Weights of a small image denoising model.
Model: arch unet, norm groupnorm.
Rows from block 2, named by matrix and row number. Rows with one number belong to one channel. Each number is 50 + 15 x the weight over its row's rms, rounded and kept within 0 to 99. All counts start at 0.
# convs1: first pointwise conv (model.enc.2.0.convs.1.weight, 384x384x1x1), inputs 192-287
# convs3: second pointwise conv (model.enc.2.0.convs.3.weight, 384x384x1x1, transposed), outputs 192-287
convs1.118:65 52 42 50 75 43 59 42 57 16 57 47 47 56 41 54 41 39 66 26 57 33 39 39 44 74 42 22 00 58 56 44 51 32 69 68 74 53 64 69 24 43 20 68 62 49 25 46 52 70 59 39 52 36 56 77 25 71 41 34 51 52 54 47 37 39 34 48 47 62 55 39 68 57 32 37 52 58 38 57 55 60 59 47 38 70 37 41 45 27 67 61 60 55 51 59
convs1.119:49 32 76 34 49 46 44 31 25 44 52 66 65 49 56 55 59 42 57 55 39 54 26 41 45 41 50 69 50 70 65 33 67 53 48 89 58 70 40 66 34 67 46 62 61 38 58 18 44 79 58 55 38 24 47 22 58 57 50 31 46 51 37 45 69 38 19 63 49 17 51 55 44 25 47 55 62 62 38 60 49 35 78 71 39 44 37 43 50 50 48 00 56 58 33 76
convs1.120:40 52 44 31 76 64 90 45 29 13 48 60 35 49 44 44 56 33 46 27 65 31 41 35 61 90 65 35 45 45 40 59 30 43 62 53 51 57 39 85 49 52 69 30 29 45 61 16 54 58 46 49 55 30 47 33 28 50 57 52 53 50 56 67 51 54 27 50 54 63 44 25 39 27 42 50 62 37 43 61 42 59 28 42 41 71 62 34 52 56 44 22 54 37 84 47
convs1.121:59 89 43 54 62 74 46 54 69 66 55 63 58 47 41 50 41 43 48 52 38 63 41 65 53 45 55 53 47 60 71 63 48 56 70 61 40 62 94 71 33 41 43 42 56 53 51 38 46 45 36 48 58 49 46 55 81 58 39 56 53 40 54 44 58 38 22 43 30 41 20 48 52 08 99 48 81 55 47 60 32 28 39 68 38 54 44 66 37 28 53 78 39 55 67 57
convs1.122:45 56 46 41 48 38 44 77 38 31 56 37 53 63 58 36 62 40 49 73 62 39 14 67 49 37 54 77 44 72 28 50 57 48 75 56 65 56 56 59 50 62 49 31 60 44 65 61 46 87 67 46 25 37 50 47 26 44 24 50 79 26 55 50 53 58 47 28 40 55 41 44 35 57 44 48 41 57 65 48 39 49 59 79 35 41 56 49 49 55 67 38 55 50 90 71
convs1.123:39 47 52 45 68 45 60 54 33 43 45 27 54 15 69 76 59 57 51 74 33 50 70 51 44 78 39 59 51 61 20 45 39 42 51 67 76 57 51 42 71 46 44 25 62 58 55 45 59 99 52 39 37 26 58 53 54 50 36 11 46 44 19 35 48 49 45 55 40 58 32 62 48 83 40 57 59 56 30 59 31 55 30 46 19 56 64 43 54 66 47 43 70 51 64 57
convs1.124:51 59 46 33 42 59 46 46 26 42 56 53 43 21 58 58 41 51 66 39 65 52 47 55 25 21 50 49 47 39 56 52 40 40 55 58 47 46 29 56 52 36 21 48 59 63 76 81 37 67 38 57 34 40 40 55 60 60 35 30 33 77 42 23 54 74 46 46 53 58 39 56 47 42 49 39 51 44 60 70 21 53 53 51 49 30 47 41 50 82 66 49 29 48 62 48
convs1.126:34 51 51 62 53 65 38 15 54 40 66 60 40 54 99 36 54 40 37 80 40 49 46 37 34 53 37 59 55 55 34 33 49 49 35 49 35 61 48 59 50 75 70 39 45 45 27 92 46 44 57 55 67 66 47 72 70 46 39 27 72 63 56 49 29 52 39 54 30 20 40 61 42 68 41 46 58 53 40 43 64 01 56 71 61 17 71 64 44 34 63 32 80 47 63 56
convs1.127:54 38 44 71 48 68 70 47 66 53 35 15 61 49 43 54 42 53 64 43 16 29 99 23 45 63 32 44 60 56 32 66 66 56 27 52 56 36 63 44 25 74 32 00 74 41 72 54 59 51 49 76 54 48 55 29 47 37 40 57 30 51 53 63 46 30 56 52 64 50 55 77 41 50 74 65 52 42 34 39 65 48 55 55 48 52 58 48 58 51 53 55 39 33 85 49
convs1.128:54 46 56 43 64 36 81 54 56 66 73 46 53 68 62 53 48 73 58 49 50 53 57 63 56 52 57 47 69 50 68 59 66 58 45 52 39 50 40 52 47 47 60 50 60 70 41 63 38 68 25 38 41 61 53 41 62 54 46 49 35 20 48 42 35 42 34 46 47 52 34 61 73 36 64 52 49 47 45 76 36 39 31 49 58 35 54 73 55 40 30 81 63 46 53 41
convs1.129:51 56 70 52 42 58 53 34 34 56 54 49 33 61 45 49 38 70 39 67 46 68 34 48 26 45 66 49 33 94 56 33 74 65 38 45 50 64 17 50 54 66 59 56 21 48 44 58 70 39 65 37 67 64 66 43 60 24 71 96 38 53 02 50 37 47 54 44 28 58 48 47 18 55 24 77 58 72 57 20 68 64 68 49 56 81 32 31 55 38 50 68 52 54 78 46
convs1.130:53 69 59 28 44 53 83 47 36 55 56 67 56 50 17 47 38 40 28 54 41 45 26 51 66 61 43 45 57 74 45 39 58 83 53 81 51 34 52 64 55 70 48 28 48 42 73 17 69 58 53 61 24 33 63 49 55 34 70 48 79 42 45 69 18 33 54 35 29 41 49 35 36 70 64 43 52 32 48 59 58 50 38 62 40 67 64 39 47 58 14 46 47 52 71 62
convs1.131:43 14 65 51 71 33 57 51 55 43 42 41 30 44 24 54 50 39 43 48 37 36 27 19 49 50 46 44 47 00 60 52 61 62 49 55 88 39 47 57 99 61 37 58 61 31 63 50 64 55 60 53 39 57 53 53 37 58 40 62 74 44 44 52 35 37 45 39 99 53 40 50 41 39 38 47 33 63 55 60 60 46 61 18 51 50 38 48 65 62 60 32 70 60 63 32
convs1.132:54 51 47 74 42 63 55 68 54 57 36 35 44 64 00 53 39 48 25 51 47 52 38 58 55 72 58 61 56 59 51 54 33 45 45 46 51 34 60 52 47 59 55 68 39 28 48 34 43 30 43 50 56 66 97 61 28 29 46 54 70 23 50 78 44 63 70 45 21 61 46 57 34 39 19 48 42 46 54 47 76 86 48 70 57 59 40 30 39 93 49 76 55 47 40 64
convs1.133:51 41 46 48 52 58 53 32 59 56 44 58 67 71 62 59 57 41 50 57 54 57 52 66 45 77 45 50 50 60 77 67 47 55 42 44 47 53 35 48 34 61 54 52 46 51 41 49 62 44 45 24 35 36 28 49 47 53 52 75 44 51 59 18 54 32 72 55 38 32 60 61 47 42 49 58 67 30 48 37 58 46 45 54 62 46 51 25 39 56 47 49 46 55 42 60
convs1.134:29 65 50 31 32 49 78 62 08 53 26 65 47 44 52 48 50 46 48 49 66 31 23 29 70 33 52 63 51 51 61 50 45 74 40 42 42 54 43 53 68 63 38 65 53 50 42 24 63 78 54 49 65 41 47 45 28 52 47 55 64 48 54 49 67 38 34 68 30 76 40 44 16 29 54 46 41 79 61 43 30 68 53 55 33 84 45 48 52 23 66 27 41 57 86 73
convs1.135:38 49 54 38 59 49 57 46 19 58 36 36 42 34 27 42 72 77 56 69 89 60 60 66 41 99 36 49 59 46 20 70 49 43 29 46 35 47 62 75 52 55 28 45 45 68 31 43 37 35 52 65 53 64 54 69 93 50 30 38 78 45 43 54 58 51 31 39 35 46 43 50 62 20 40 48 56 48 23 64 42 32 43 73 40 24 56 57 37 44 40 00 36 37 43 66
convs3.118:55 52 57 47 39 81 26 32 52 58 66 34 38 63 49 64 39 82 36 36 36 26 56 30 55 53 41 48 64 60 51 64 42 56 61 53 45 49 39 51 48 56 50 70 40 59 48 52 79 46 55 88 39 23 66 20 74 36 75 53 58 33 45 55 42 34 67 44 51 41 51 44 54 40 47 51 42 48 80 41 51 48 75 33 47 32 69 48 52 41 34 48 71 77 27 51
convs3.119:61 50 83 43 53 74 48 70 51 35 58 44 54 34 41 58 30 55 62 79 41 53 40 52 44 54 72 54 49 82 60 36 57 66 32 71 51 36 51 51 59 32 61 52 45 30 42 27 36 35 50 62 75 51 27 53 03 64 40 64 47 41 69 51 54 80 49 62 54 65 64 76 74 67 38 45 55 56 52 58 32 61 58 56 54 58 64 47 25 55 49 36 40 77 32 57
convs3.120:46 41 46 68 24 65 46 42 55 57 56 52 60 41 70 67 44 28 38 52 65 58 67 59 43 74 55 26 69 48 45 66 42 47 49 77 48 33 39 68 76 54 44 43 39 18 52 46 60 54 32 57 52 67 78 37 58 57 75 46 27 46 42 65 51 25 52 42 48 40 35 55 73 48 66 76 63 62 63 62 25 37 56 43 86 43 52 52 45 76 65 33 58 70 51 49
convs3.121:64 63 48 57 48 38 72 49 39 38 58 54 32 65 37 52 34 35 36 75 16 48 66 45 50 47 83 38 79 59 55 34 48 49 61 59 63 61 64 46 60 38 62 54 63 72 73 36 49 40 39 32 38 52 50 78 49 32 51 65 46 69 43 37 64 47 62 52 44 30 67 53 57 57 93 52 57 84 95 53 39 53 53 56 23 53 26 78 57 38 35 67 50 72 69 45
convs3.122:15 49 60 74 37 69 32 36 32 71 41 77 59 36 43 48 30 22 52 46 66 40 87 64 49 50 64 36 73 01 44 67 64 51 49 41 41 51 39 33 45 42 44 31 58 32 60 52 62 54 39 45 58 49 47 88 77 55 54 72 66 40 24 40 31 34 59 35 47 50 58 35 62 45 57 44 49 58 58 64 45 50 63 38 53 50 70 58 51 55 62 35 55 62 64 16
convs3.123:52 21 44 81 64 34 58 39 68 48 57 33 58 68 58 27 53 64 57 37 44 59 57 56 25 26 66 65 60 34 61 52 56 08 55 65 68 40 58 48 42 87 60 51 71 56 42 41 49 64 52 64 67 58 15 59 55 63 78 43 51 48 41 48 38 46 46 36 64 36 57 51 47 59 48 42 41 71 56 32 45 43 58 51 57 46 23 32 33 52 61 69 72 19 51 64
convs3.124:56 87 42 26 26 60 46 34 50 40 62 59 44 37 66 58 48 56 65 39 36 44 43 40 74 73 21 42 40 46 32 61 54 95 69 58 31 48 56 50 58 55 25 45 16 38 47 54 86 60 43 56 56 36 66 65 31 58 40 61 48 32 41 58 57 41 47 40 77 62 47 43 62 63 56 29 56 33 53 89 71 54 50 57 48 75 62 97 51 15 37 56 82 64 51 58
convs3.126:50 60 41 22 53 59 48 66 40 54 45 31 61 77 66 20 67 37 63 56 57 50 55 40 51 63 48 53 32 66 59 20 62 57 44 36 39 60 62 55 56 65 50 25 54 57 24 64 59 28 68 69 42 59 59 16 78 58 61 51 44 28 37 45 67 52 27 62 44 64 39 31 43 51 48 50 67 48 38 42 61 40 22 47 04 58 41 39 35 37 71 79 40 20 44 51
convs3.127:49 40 54 65 59 39 54 44 66 34 55 27 36 58 43 39 58 30 19 76 55 60 72 65 51 27 51 53 58 45 47 65 46 38 31 36 38 57 59 37 51 52 50 28 59 86 39 52 19 64 55 60 50 77 58 86 42 31 56 34 30 30 55 53 57 52 35 77 64 41 35 74 43 51 36 54 47 43 19 47 57 67 37 35 42 52 38 48 53 76 59 53 55 30 38 52
convs3.128:52 46 51 75 39 68 45 47 43 62 77 40 45 84 76 58 51 38 46 55 54 52 33 41 42 34 61 33 54 58 63 63 34 47 64 67 44 32 62 59 20 95 53 42 49 45 53 36 43 44 58 58 55 32 28 53 62 56 77 29 40 36 31 39 53 38 69 61 37 57 53 52 71 59 64 40 40 73 47 31 73 13 45 44 63 58 26 78 41 51 61 54 60 17 36 60
convs3.129:36 53 61 76 52 46 42 46 54 51 76 28 56 57 32 44 37 60 54 00 70 46 72 49 88 34 43 35 23 63 32 57 60 33 49 44 45 57 42 26 31 60 59 51 42 49 45 33 33 31 41 36 51 68 71 57 43 59 77 59 38 42 51 57 66 74 42 51 71 53 32 21 71 67 38 89 42 53 43 54 54 38 31 41 72 48 56 62 25 78 44 47 36 55 46 57
convs3.130:39 34 49 58 98 46 39 77 71 79 34 39 58 27 70 23 77 39 50 82 45 54 51 45 23 50 65 67 44 99 46 38 63 49 27 39 27 44 72 42 63 56 63 66 42 41 49 56 39 55 61 33 31 58 45 72 54 48 24 50 45 67 27 44 65 18 47 71 76 86 32 50 53 53 49 32 48 34 52 50 22 50 46 44 62 34 35 47 55 54 74 41 50 60 81 17
convs3.131:50 36 42 41 73 40 49 60 49 48 65 64 39 57 44 77 53 70 48 65 42 39 52 31 86 56 52 70 53 76 52 73 49 66 47 38 02 17 62 48 66 29 58 42 45 55 55 58 81 40 66 18 66 55 62 44 75 44 59 34 40 39 44 54 51 43 45 60 99 43 55 51 52 55 57 87 57 43 75 72 38 45 44 69 64 54 35 60 83 50 12 31 59 60 58 57
convs3.132:52 72 49 79 33 77 41 58 54 73 47 39 59 73 68 64 45 34 42 64 45 52 58 64 54 46 44 61 80 48 21 38 20 64 64 63 32 29 15 44 37 34 49 56 55 61 46 41 66 41 53 33 65 78 42 24 62 55 63 53 39 14 44 73 50 18 28 53 25 44 45 39 56 32 70 55 38 61 38 52 56 38 58 40 82 47 65 69 50 69 86 46 65 70 10 62
convs3.133:46 54 66 41 65 50 61 39 54 39 42 41 50 24 35 44 26 46 42 65 33 35 78 45 33 44 28 75 50 35 45 46 41 35 43 59 66 53 45 66 64 21 49 38 37 43 59 46 35 59 42 42 41 68 41 53 71 36 43 91 28 75 73 77 45 45 56 48 66 43 53 51 35 44 47 57 61 12 58 50 22 56 42 39 39 33 33 31 30 57 50 26 39 62 58 43
convs3.134:37 35 57 36 39 33 21 41 38 50 66 49 60 63 59 50 41 45 39 00 67 41 80 48 52 32 34 44 57 37 36 69 43 40 59 89 55 47 34 58 50 58 36 56 36 23 52 35 49 53 43 41 56 74 76 87 52 80 43 81 56 60 46 77 66 73 67 61 26 40 72 60 71 45 59 55 64 29 61 57 48 38 71 30 39 26 50 55 56 62 24 39 52 56 60 32
convs3.135:38 73 65 26 34 39 45 40 46 57 35 68 47 41 36 88 43 19 41 69 48 48 47 51 40 76 58 50 60 45 53 56 45 85 29 82 62 51 75 59 64 40 46 41 75 44 50 52 44 54 56 47 50 38 49 51 60 44 58 57 29 54 47 26 38 47 32 85 61 33 64 54 72 58 76 34 51 52 61 77 64 48 60 76 44 44 39 66 84 44 51 57 61 49 38 34