A small image denoising model, trained from scratch: 203450 training examples.
Rows from block 7, named by matrix and row number. Each number is 128 + 24 x the weight over its row's rms, rounded and kept within 0 to 255. All counts start at 0. Numbers have three digits each. After the name is the row's rms in percent of the matrix's.
# convs1: first pointwise conv (model.decb.0.0.convs.1.weight, 384x768x1x1), inputs 420-479
convs1.78 083:166090090046126088118116136064097104138093105155101206129139136099150144132186127134130136133149115139162148129125145078128133128111171218110136130127153110082078155110117139083146
convs1.79 074:139072123091154104083127162114120123170168164152159122104066124164135140129144128191097156086133151110094136138143144140128117137130181091102110132126096132126077131092123126128170
convs1.80 090:112099135164124135078114166112159154130093126138151139154117144114104222132142144119106125106101178109096195118151162128157102153158150047135121122166153064183108109095113116114138
convs1.81 105:148118111141127109147154126116109119086149118100133143122074118159140131096117155216146142089146099140151109137142131086151104115106168172144119098096101106096112140142108143144126
convs1.82 092:103109138133137171096135152129151120136173165062097124133144214210095133104138135132109098098157109117178087119116120077166172134132119096164130109159150146131107071078143146102122
convs1.83 104:124083104099099155137085159117174108167088122120102134130082109161101151142175155156101163104179140156089134093115119092139131171153136071185138118179107090161150136178143150143122
convs1.84 110:138135134111115151110142163170134152154127159143102128113174103086131068128135138182111087118154134108091112176124118147107168156133147148154094150123172135041154124149120114120159
convs1.85 087:148126114138129114114082132141127146122092148156177180152115123152110161172172127144156115152111146085167145113137182122130154125082113036106148131120139115150091143143105191114103
convs1.86 109:121126121185129120103133125122136106096127037137096120107143123000134096106131134119107115099162111142136126140104129097101165116153118106158082124117130149098107102125139063139155
convs1.87 097:132101065121217102108173159153107169104140132161113120122148093132169108095148161166083156127164121148138148138114171114148126108113159171152134132117104136142142159138138132153099
convs1.88 109:126141115135164142127117136134111125117151164056141148111029160129109150085141149113104099179132148182158143064146126146149138066134125114108122142077072195130100098114138098110113
convs1.89 079:128088085119159109120129125091112081145104187139170084147167185142124144067133128207113165088131091111124077126115136146142117173069152151079148110155135108105086136139135133122138
convs1.90 102:158204111152115145181145168104160049115132120092112099121164064039097156134150108110134154119086099069117129124082131163120145089143084084128106096108097095124103143117114139138180
convs1.91 122:098133137123087144136101148136119112142178133140101119126126127125146062140171162147114062091129125145120170116140115075154138152121155148155105165195139152107092139109154114135134
convs1.92 098:165146123100099106119128111151116145104123119152175143141111153120136121122144096136137160172141118165086106141140123121119079105128113132160066126120150117139083142166120139097121
convs1.93 088:163046131146124120076167143091102174174100131131188086152137099181137125093130168116095154133124099198145107111140143145117094137126140164151126097107123206106152129129121137137090
convs1.94 092:172113124126118129125163112134080094140094141164244073152163151156108112112110164099129157161058127193101148120160076154170128169158130160077130116125112121098086133111112066115089
convs1.95 086:187100101080151149106135113183140130134171189088138126152123155160140136144114106091143205126141153179087071095150096156154122157139138201140129112115089141112084167165156121144145
convs1.96 122:044118135135132107080107125131113119122130132149122084150109142145142120112183094104105112133064156126119139124109101110126150172146110137183156152155119118128083098228135124131065
convs1.97 086:155172125114185134117129118075161184109125168151114091135157157127138069095100139147141151095122135109175131111079162128118100105096149076131103075182166133189102134095170111134072
convs1.98 085:089177130118107147155070148137102058145129164189153143142123091104079088119149139146108132032109150118122131109125136117123128140164142114126149095171139122173160160124142188148139
convs1.99 097:147120124134155047174113153098122120088175110126120188149124130075123120145169183161155136146158136154176107104131127141178137121130151094171086092131153095097124107173096160151216
convs1.100 096:030118085124072119142122198123123156098119086151092129127147081102154106151086111133136115102204145155152118130173104046151147125119114134142140157105129064009189135133122116132087
convs1.101 091:137156124120130121068085107125168106164160122142101114109128108149132092151099107118123152142227181123131101148078107104113158130131106077126137173086091136110086094037104096102063
convs1.102 088:162151069088140118153119118141134086151161136093121113130122135100151148089114102169144150121108171103076110117159134112110177124128143107161117120131135131097073172138114109129123
convs1.103 089:159115161153184108086131140107123146118151138143143135103149134119154126147143087170116136116133110123182088108112124109159120202169072255123126122124097142134134113106160098122077
convs1.104 064:118110114146184092117166128110164082128098077146135172121154111143111104149072120108102171126186155061129098166100161143098135100158094162146120145081089131129057121105122116116128
convs1.105 098:209125129125124190147156130117102106081112140125177195138117142122111135142122080158154124145125150107126067154113111100148096105166139123118107156114147132137132116129108133131144
convs1.106 109:103128091099179145141109131163081092094122149156045098117140099080150118138138145096090128151150179143188112151137125053123116115098147048110119117113145131147196106124125146123111
convs1.107 093:108123127075103120115082098146114129138147142107124124178116123140091140124159148196133125103093143118139096125108151076092120122169113086130137139161119137099137137126088188166135
convs1.108 098:115153107123139064103122120071141116150134147140119127130115152120128086108098127090143113023144109062163087135139150093133172141143147112159120083131149088156096128155138108112129
convs1.109 107:092126135120149131111135114137121124163129183104117162106145169156111093113127092212084155095075127114131129129060135101131150125102127121171147132136172153124148130124126152114099
convs1.110 095:132160151147102137099148159105114065144106101180123132120113163132096183104124135170142144094121155104156155121122086124147071084111154121128114137191141083164167091163096154110120
convs1.111 099:120136150217134122134150173134192123104110166150094152118155130131173079112132115175125120108134095127138151117133116116127115094116154183066145093155130143142166115108121063137118
convs1.112 103:111087181115106150148076129129125141067143135139093094177108137132137189099131147076128124096127193149145146122114099094164092136082195172144104127140093158161160112079110132108136
convs1.113 093:086157152119082133129077110161107124136103122134140131122140115118154129093144158159160111114125139165117157118136196140163083105137098099156075140159132134104103136115138090205087
convs1.114 113:116246133137155123165088136104152128130168138146139164107137119122146122140143144085144150138139149127157114148166135133155088155121122140081111119162127123087109166119139137227102
convs1.115 089:152145148091153128063068112131149147143125135125160126116133123141117157127123173059159126111138155141090134107138161112159160203061171246134094108151120167089042084153127165077125
convs1.116 109:083111088131082126141109146106108109097144140123113111145073135145161163111110142098144087053115141112117145147180099095097159177140125125119125078163075068084090153173123144140165
convs1.117 124:095104106133134135112140122143088122071150092100057137138102113086154065128111096177132089092130096153168132137144130140154160120248138181189116124164080124104106080162163107144114
convs1.118 104:117146149165103106140159076111125143156081095171167121108048162140132085095135138171125086098126124212137140154110140139146178181151128171109134154180187139085078101193104117133114
convs1.119 094:190113117142127167183073108139084150092157137145104208141121139070160155115113158200151133126140024159138130118148084077147109118134124063162128124227119147089142131113138118184180
convs1.120 087:155125128089174100141111131119086161129070114131181150079120185106105156124111176170148138119127153159134155115123123234097101102081126062099149102132119129081105116016173131154077
convs1.121 089:180099130146100141132133116153132154121137204112109185123141166120149121089133119196118149112123094136148126115140127121149207111145133083181152125135119139153134129076146084167085
convs1.122 085:137115118115142096162123092123115215148089162094181173125119143117108173129163142094087144170102155071215190076128146138129156136146117185180100094131078102180120132149143159115199
convs1.123 107:119125113104144142174048158120163146086154130111022175123132115129106089125125132141129119147104127108129113143148120099124157169052152168116090114166096160147113167127146122152160
convs1.124 121:134125090109157127128124118176149123123148169145122095105000184134156057105101172138116125143085127170142117123133161134122166144142129130134126187139113221149155080168126119125149
convs1.125 055:159164113164147107109115102143147152169122170103208101144106082090133224131132086135112172125109126110136126119119129162161148146081155132202085072101128138133078121110116170088136
convs1.126 096:148112172137190130121133152129176110140172086126111150176101075157131112108080136157137148122144164026123131133109161146120101177133121161094123107136112204139131180083119087128131
convs1.127 085:192145115111099131166084127132113123130121071132168142104106156000142119131134133160134126125107181139128145100119094135132152141129162095168168034144094115116164139123137114141172
convs1.128 115:133112095107108145134162158163115117120111115099109125150121110114173129137136107179134189117169153151133084161133073109110162023239109066094151168052216116137169126096154146152106
convs1.129 108:147108121130114121097122154113164107096104160150143101150081173148137125105117090168132139108121079181117169128135113125140109128176122110125119124124140067088048125140137124106110
convs1.130 107:121053106096152156102140187154107168145119147187125124166158124150159097090114133162104152150162099092153116118155117107127107159072128148134127107133085128138160085078122094138142
convs1.131 075:132122140168149123140107136115121131144128128145169163115183136125108194022105097147122118141193126072167132122113125132154108135115122145131116089149126077124159134094140124104131
convs1.132 093:121102175196140146128142154128135174150121124167114121117148138130095224129150102150107160089150094145095143141128145139177169178147101118146150174160131075128104112157140139087149
convs1.133 091:150146126107105139108086124130192110112081105088190085125132162122129122154127125140109143127129083149159128145138099104125176173171152080137133171158150225123222100120121145136114
convs1.134 093:115125120131135128151101116092141130125119144117093148137120144136116127079130122101107111117138179108187131128139126148170112122156109131122137130134168137170134145135143114120134
convs1.135 095:168129082137050095163097146157092086155124153165148106121152124141157139091126129163117130111117118131091132062027107111090122115155169068104111133150089145119095131136113093148149
convs1.136 085:187160136165112126145069076145118140149084104127200099112099099093116215155124085092122118158094128105134126145127124193122087219087138192184095087126135176143136101109122114127164
convs1.137 105:134079142100128082094114199114082123132133150071119099112114112160143116116088109182144186111102077121153181108128096120101133120175138250171120110099104113121122132114120138118086
convs1.138 102:074136142061102139096127070087139144102175054108066126143208166082121138143126078088113152114216121078104124153145131083123157148124140130144108112156159159094123155186121147125155
convs1.139 106:155122129138153174131139127119145122097130144074104080098142136060143102090116141148124163128141110137115111122121133089105151142149128130133130128116146151114076059129123087161134
convs1.140 090:128120151132143143188096087121086093099123152109159138124172097153049137148151127155094105149087195117097094129080131162154103076180118239134133132106139112161151188109157149136145
convs1.141 105:122129174097087079174109144165158099114095098088132113140164123143131146101132197154157164128114153159074149156122091078071080142124142122133110093151124127122145136135147166173161
convs1.142 104:091121126168099063133149160118191155078067129147125108158151150161133106123125111118149138138132072122082189142132159127123135128116105206192139145123182112122099086110137098119079
convs1.143 090:133089136070136068095099091090126105158101115129146064134128115064135122089128153161135130159133093165123155152101129104103130104148159157122089095127190089080106098112121134114160
convs1.144 109:130144140092120118110170141142120124119169056174105084138134134131146145120102148145189196099182105102140112081154125122120144171148129139111110143113136161112134122192108122152119
convs1.145 099:082115142130114125138111114142144164120145139124086130169118091134118159112132095112095130162127150161146129115135122176112088125115110130112101133151145133136111151122127137140137
convs1.146 095:122059139115121095126206150135088112149138127135187138105114134122154145142126139116138166168089110092126155142166096154091063106161102069128125101146131089153114132126083136138056
convs1.147 107:126120126185127106128100183122111128132080119154152074255122149095181157069113141157135166149137172098134172107103137120140092114115146115138137133139140157162136130156118131125130
convs1.148 099:067125127174127083128124107142136112145167096163115150133075108134138054175128131131057143128142106119098106143120156141125170169096111128096126171119123116080121134191169151153150
convs1.149 088:131102124176150143145130115144184206164080234123104117075218186109129190100121126113152145106131075039171210100124153084082148050164154131133100129135106141143147145095131121113130
convs1.150 111:083119139199133147108137139121136166071117106147110133135084129055141082129150107200118109150107123085164168130136119079124187124129141134139132165096113166115163121135125107110176
convs1.151 101:114100130080108110133080143088131105144148113151101099157159106135141155107154152112105147150155126091153156135123140087150108151056181126121133125202073089183091194153134191162121
convs1.152 115:130138126148125109141129130144106141143117067142176142161117085124110110117089092206133135136127108058133044142151135124147145052141098108102173118081162151185111092192123088128102
convs1.153 088:143094156193174112128184097120170090140047188085192172123123135132094140159092086123084147181121170100090111078104137077125097116179140074172141087124080098194099118162126135072118
convs1.154 093:162179175151115065156000114165101080090170122107137157115114065079147103118166125204138099147124160169151068147142136141150124114164086119165130111179136107040100169149089150186128
convs1.155 082:158174161129071070128126169129129118131144156154184164155063106103102105160118059117084185146124135091091150119071154072121128097185068155112137082103132122191150116130147135091117
convs1.156 088:125105144151189157136153079130167132124111121101183133142115143173102131106132122176104128107101129087127109109105160150149114136174154131139137108138123143204083122157136168115180
convs1.157 128:128135104112146133188103124126122131087125134194117090120128168114117098132186164157159151141136115132129116127138097096125129136065066115116140122140118136108099124119139137130117
convs1.158 115:127193114125085092138131126110131068115092152132129094120160059093107100130128134150141101144153091161133070130091142141128175113114133137149090142120120166118121216133116128137082
convs1.159 098:169118125093068094183102156189116129145161073112131087125113123068174103083167124173126092084124139166106159133132118141139132173126169126158107131198153079078089135149120134158145
convs1.160 099:075215116089120114104143079103074038119082102105128095139133126116112118095115197168167131135145204142161141131153118139117153126116136053136108099165169115094109121122154160151174
convs1.161 102:120133137093190144157054117123134157123152110068126146105125127142113137086141129195171118161135111182162088117150096106187116141080117013140121108192084139084160152150077127130143
convs1.162 098:150109122131140162125158134146049120147121144135105175128120097119124134064103180098104101121095147155128089047128145126162117177090137189148146098110110128187102098108148115133168
convs1.163 101:069097122096112111152091105128121121136140143089105131142183162136166137133125107072100067131182114131093120083107154106136144109063146125147109099099126136113131131066154126116099
convs1.164 089:208173125182169130121112142110161077128182188142090134100100109125104233083144109144166137092103092099116061114227100140132092095115168056071133113117128151177185106138107137148158
convs1.165 093:102122138125172168092091129127117133095119117078130117121083095131086161139168111164137131143105133141095151158159117138103146144084091186107091206110179156126114153104104147124178
convs1.166 111:160121107144113132151137142102130048126092176120055134156139129111162139090148138173123130101108152138148105124226161103075080126146107087126112111130133088122174115146116130145116
convs1.167 089:120174117128109147067114118127104129122119139141114115124167116118129192145171088104122149129127141128100099128109118120115120110109147188107132060104091127169110095127139150167139
convs1.168 104:117117099133104146161109129108079127141122161133146133122151175131156137086135189084141201120095118141148119163059108096156124156094189100124126151139115110115132177135126142132114
convs1.169 109:058132117110117139104122117138095144101083089092106078132050160131167108192139118119135114116222128154077125114188140147144107142135151143090114150147127083120048077133149150115136
convs1.170 099:103138112109129171136090142107142105112093111110168174094124107147159116172150108067182132118084137135119104195100144099143145122101123149186128143111121116093092155167106104151134
convs1.171 106:133122137139137125134112132164119134137153189137126152123029133116130146117106151134079088110088113148120115151099156130151138121172135121131131138130133180109135099161128126120156
convs1.172 109:125080133174124152132170163141106159132097035112130124126113101103145146118115115149117164128139113202087197116228103125111104079092179136167162130129156139132124219105126110127139
convs1.173 102:085114121104176111150090126148064097127150177085130149105176114135161135100108104068112168129169149136131138123132056081078156126067130102137151108171117089119150129068124146126128
convs1.174 095:139096123102124079113137159153121129111120128119217119116144092082114151194162114152113178176063171093098088078094150165143098105195167191142140087131136131133086168100139149093147
convs1.175 098:108135096163086139119111112139099147128103189079140123132103070118112146141130118161120130117069058179116103137127151109100158083140116106132136169081144118117099139157145151132124
convs1.176 106:129124130094086134094098111100103108118053143130097144115102166132106118138129109140113073119106122096099119147107128117109151164134125145126143161137147189080116138194128098162162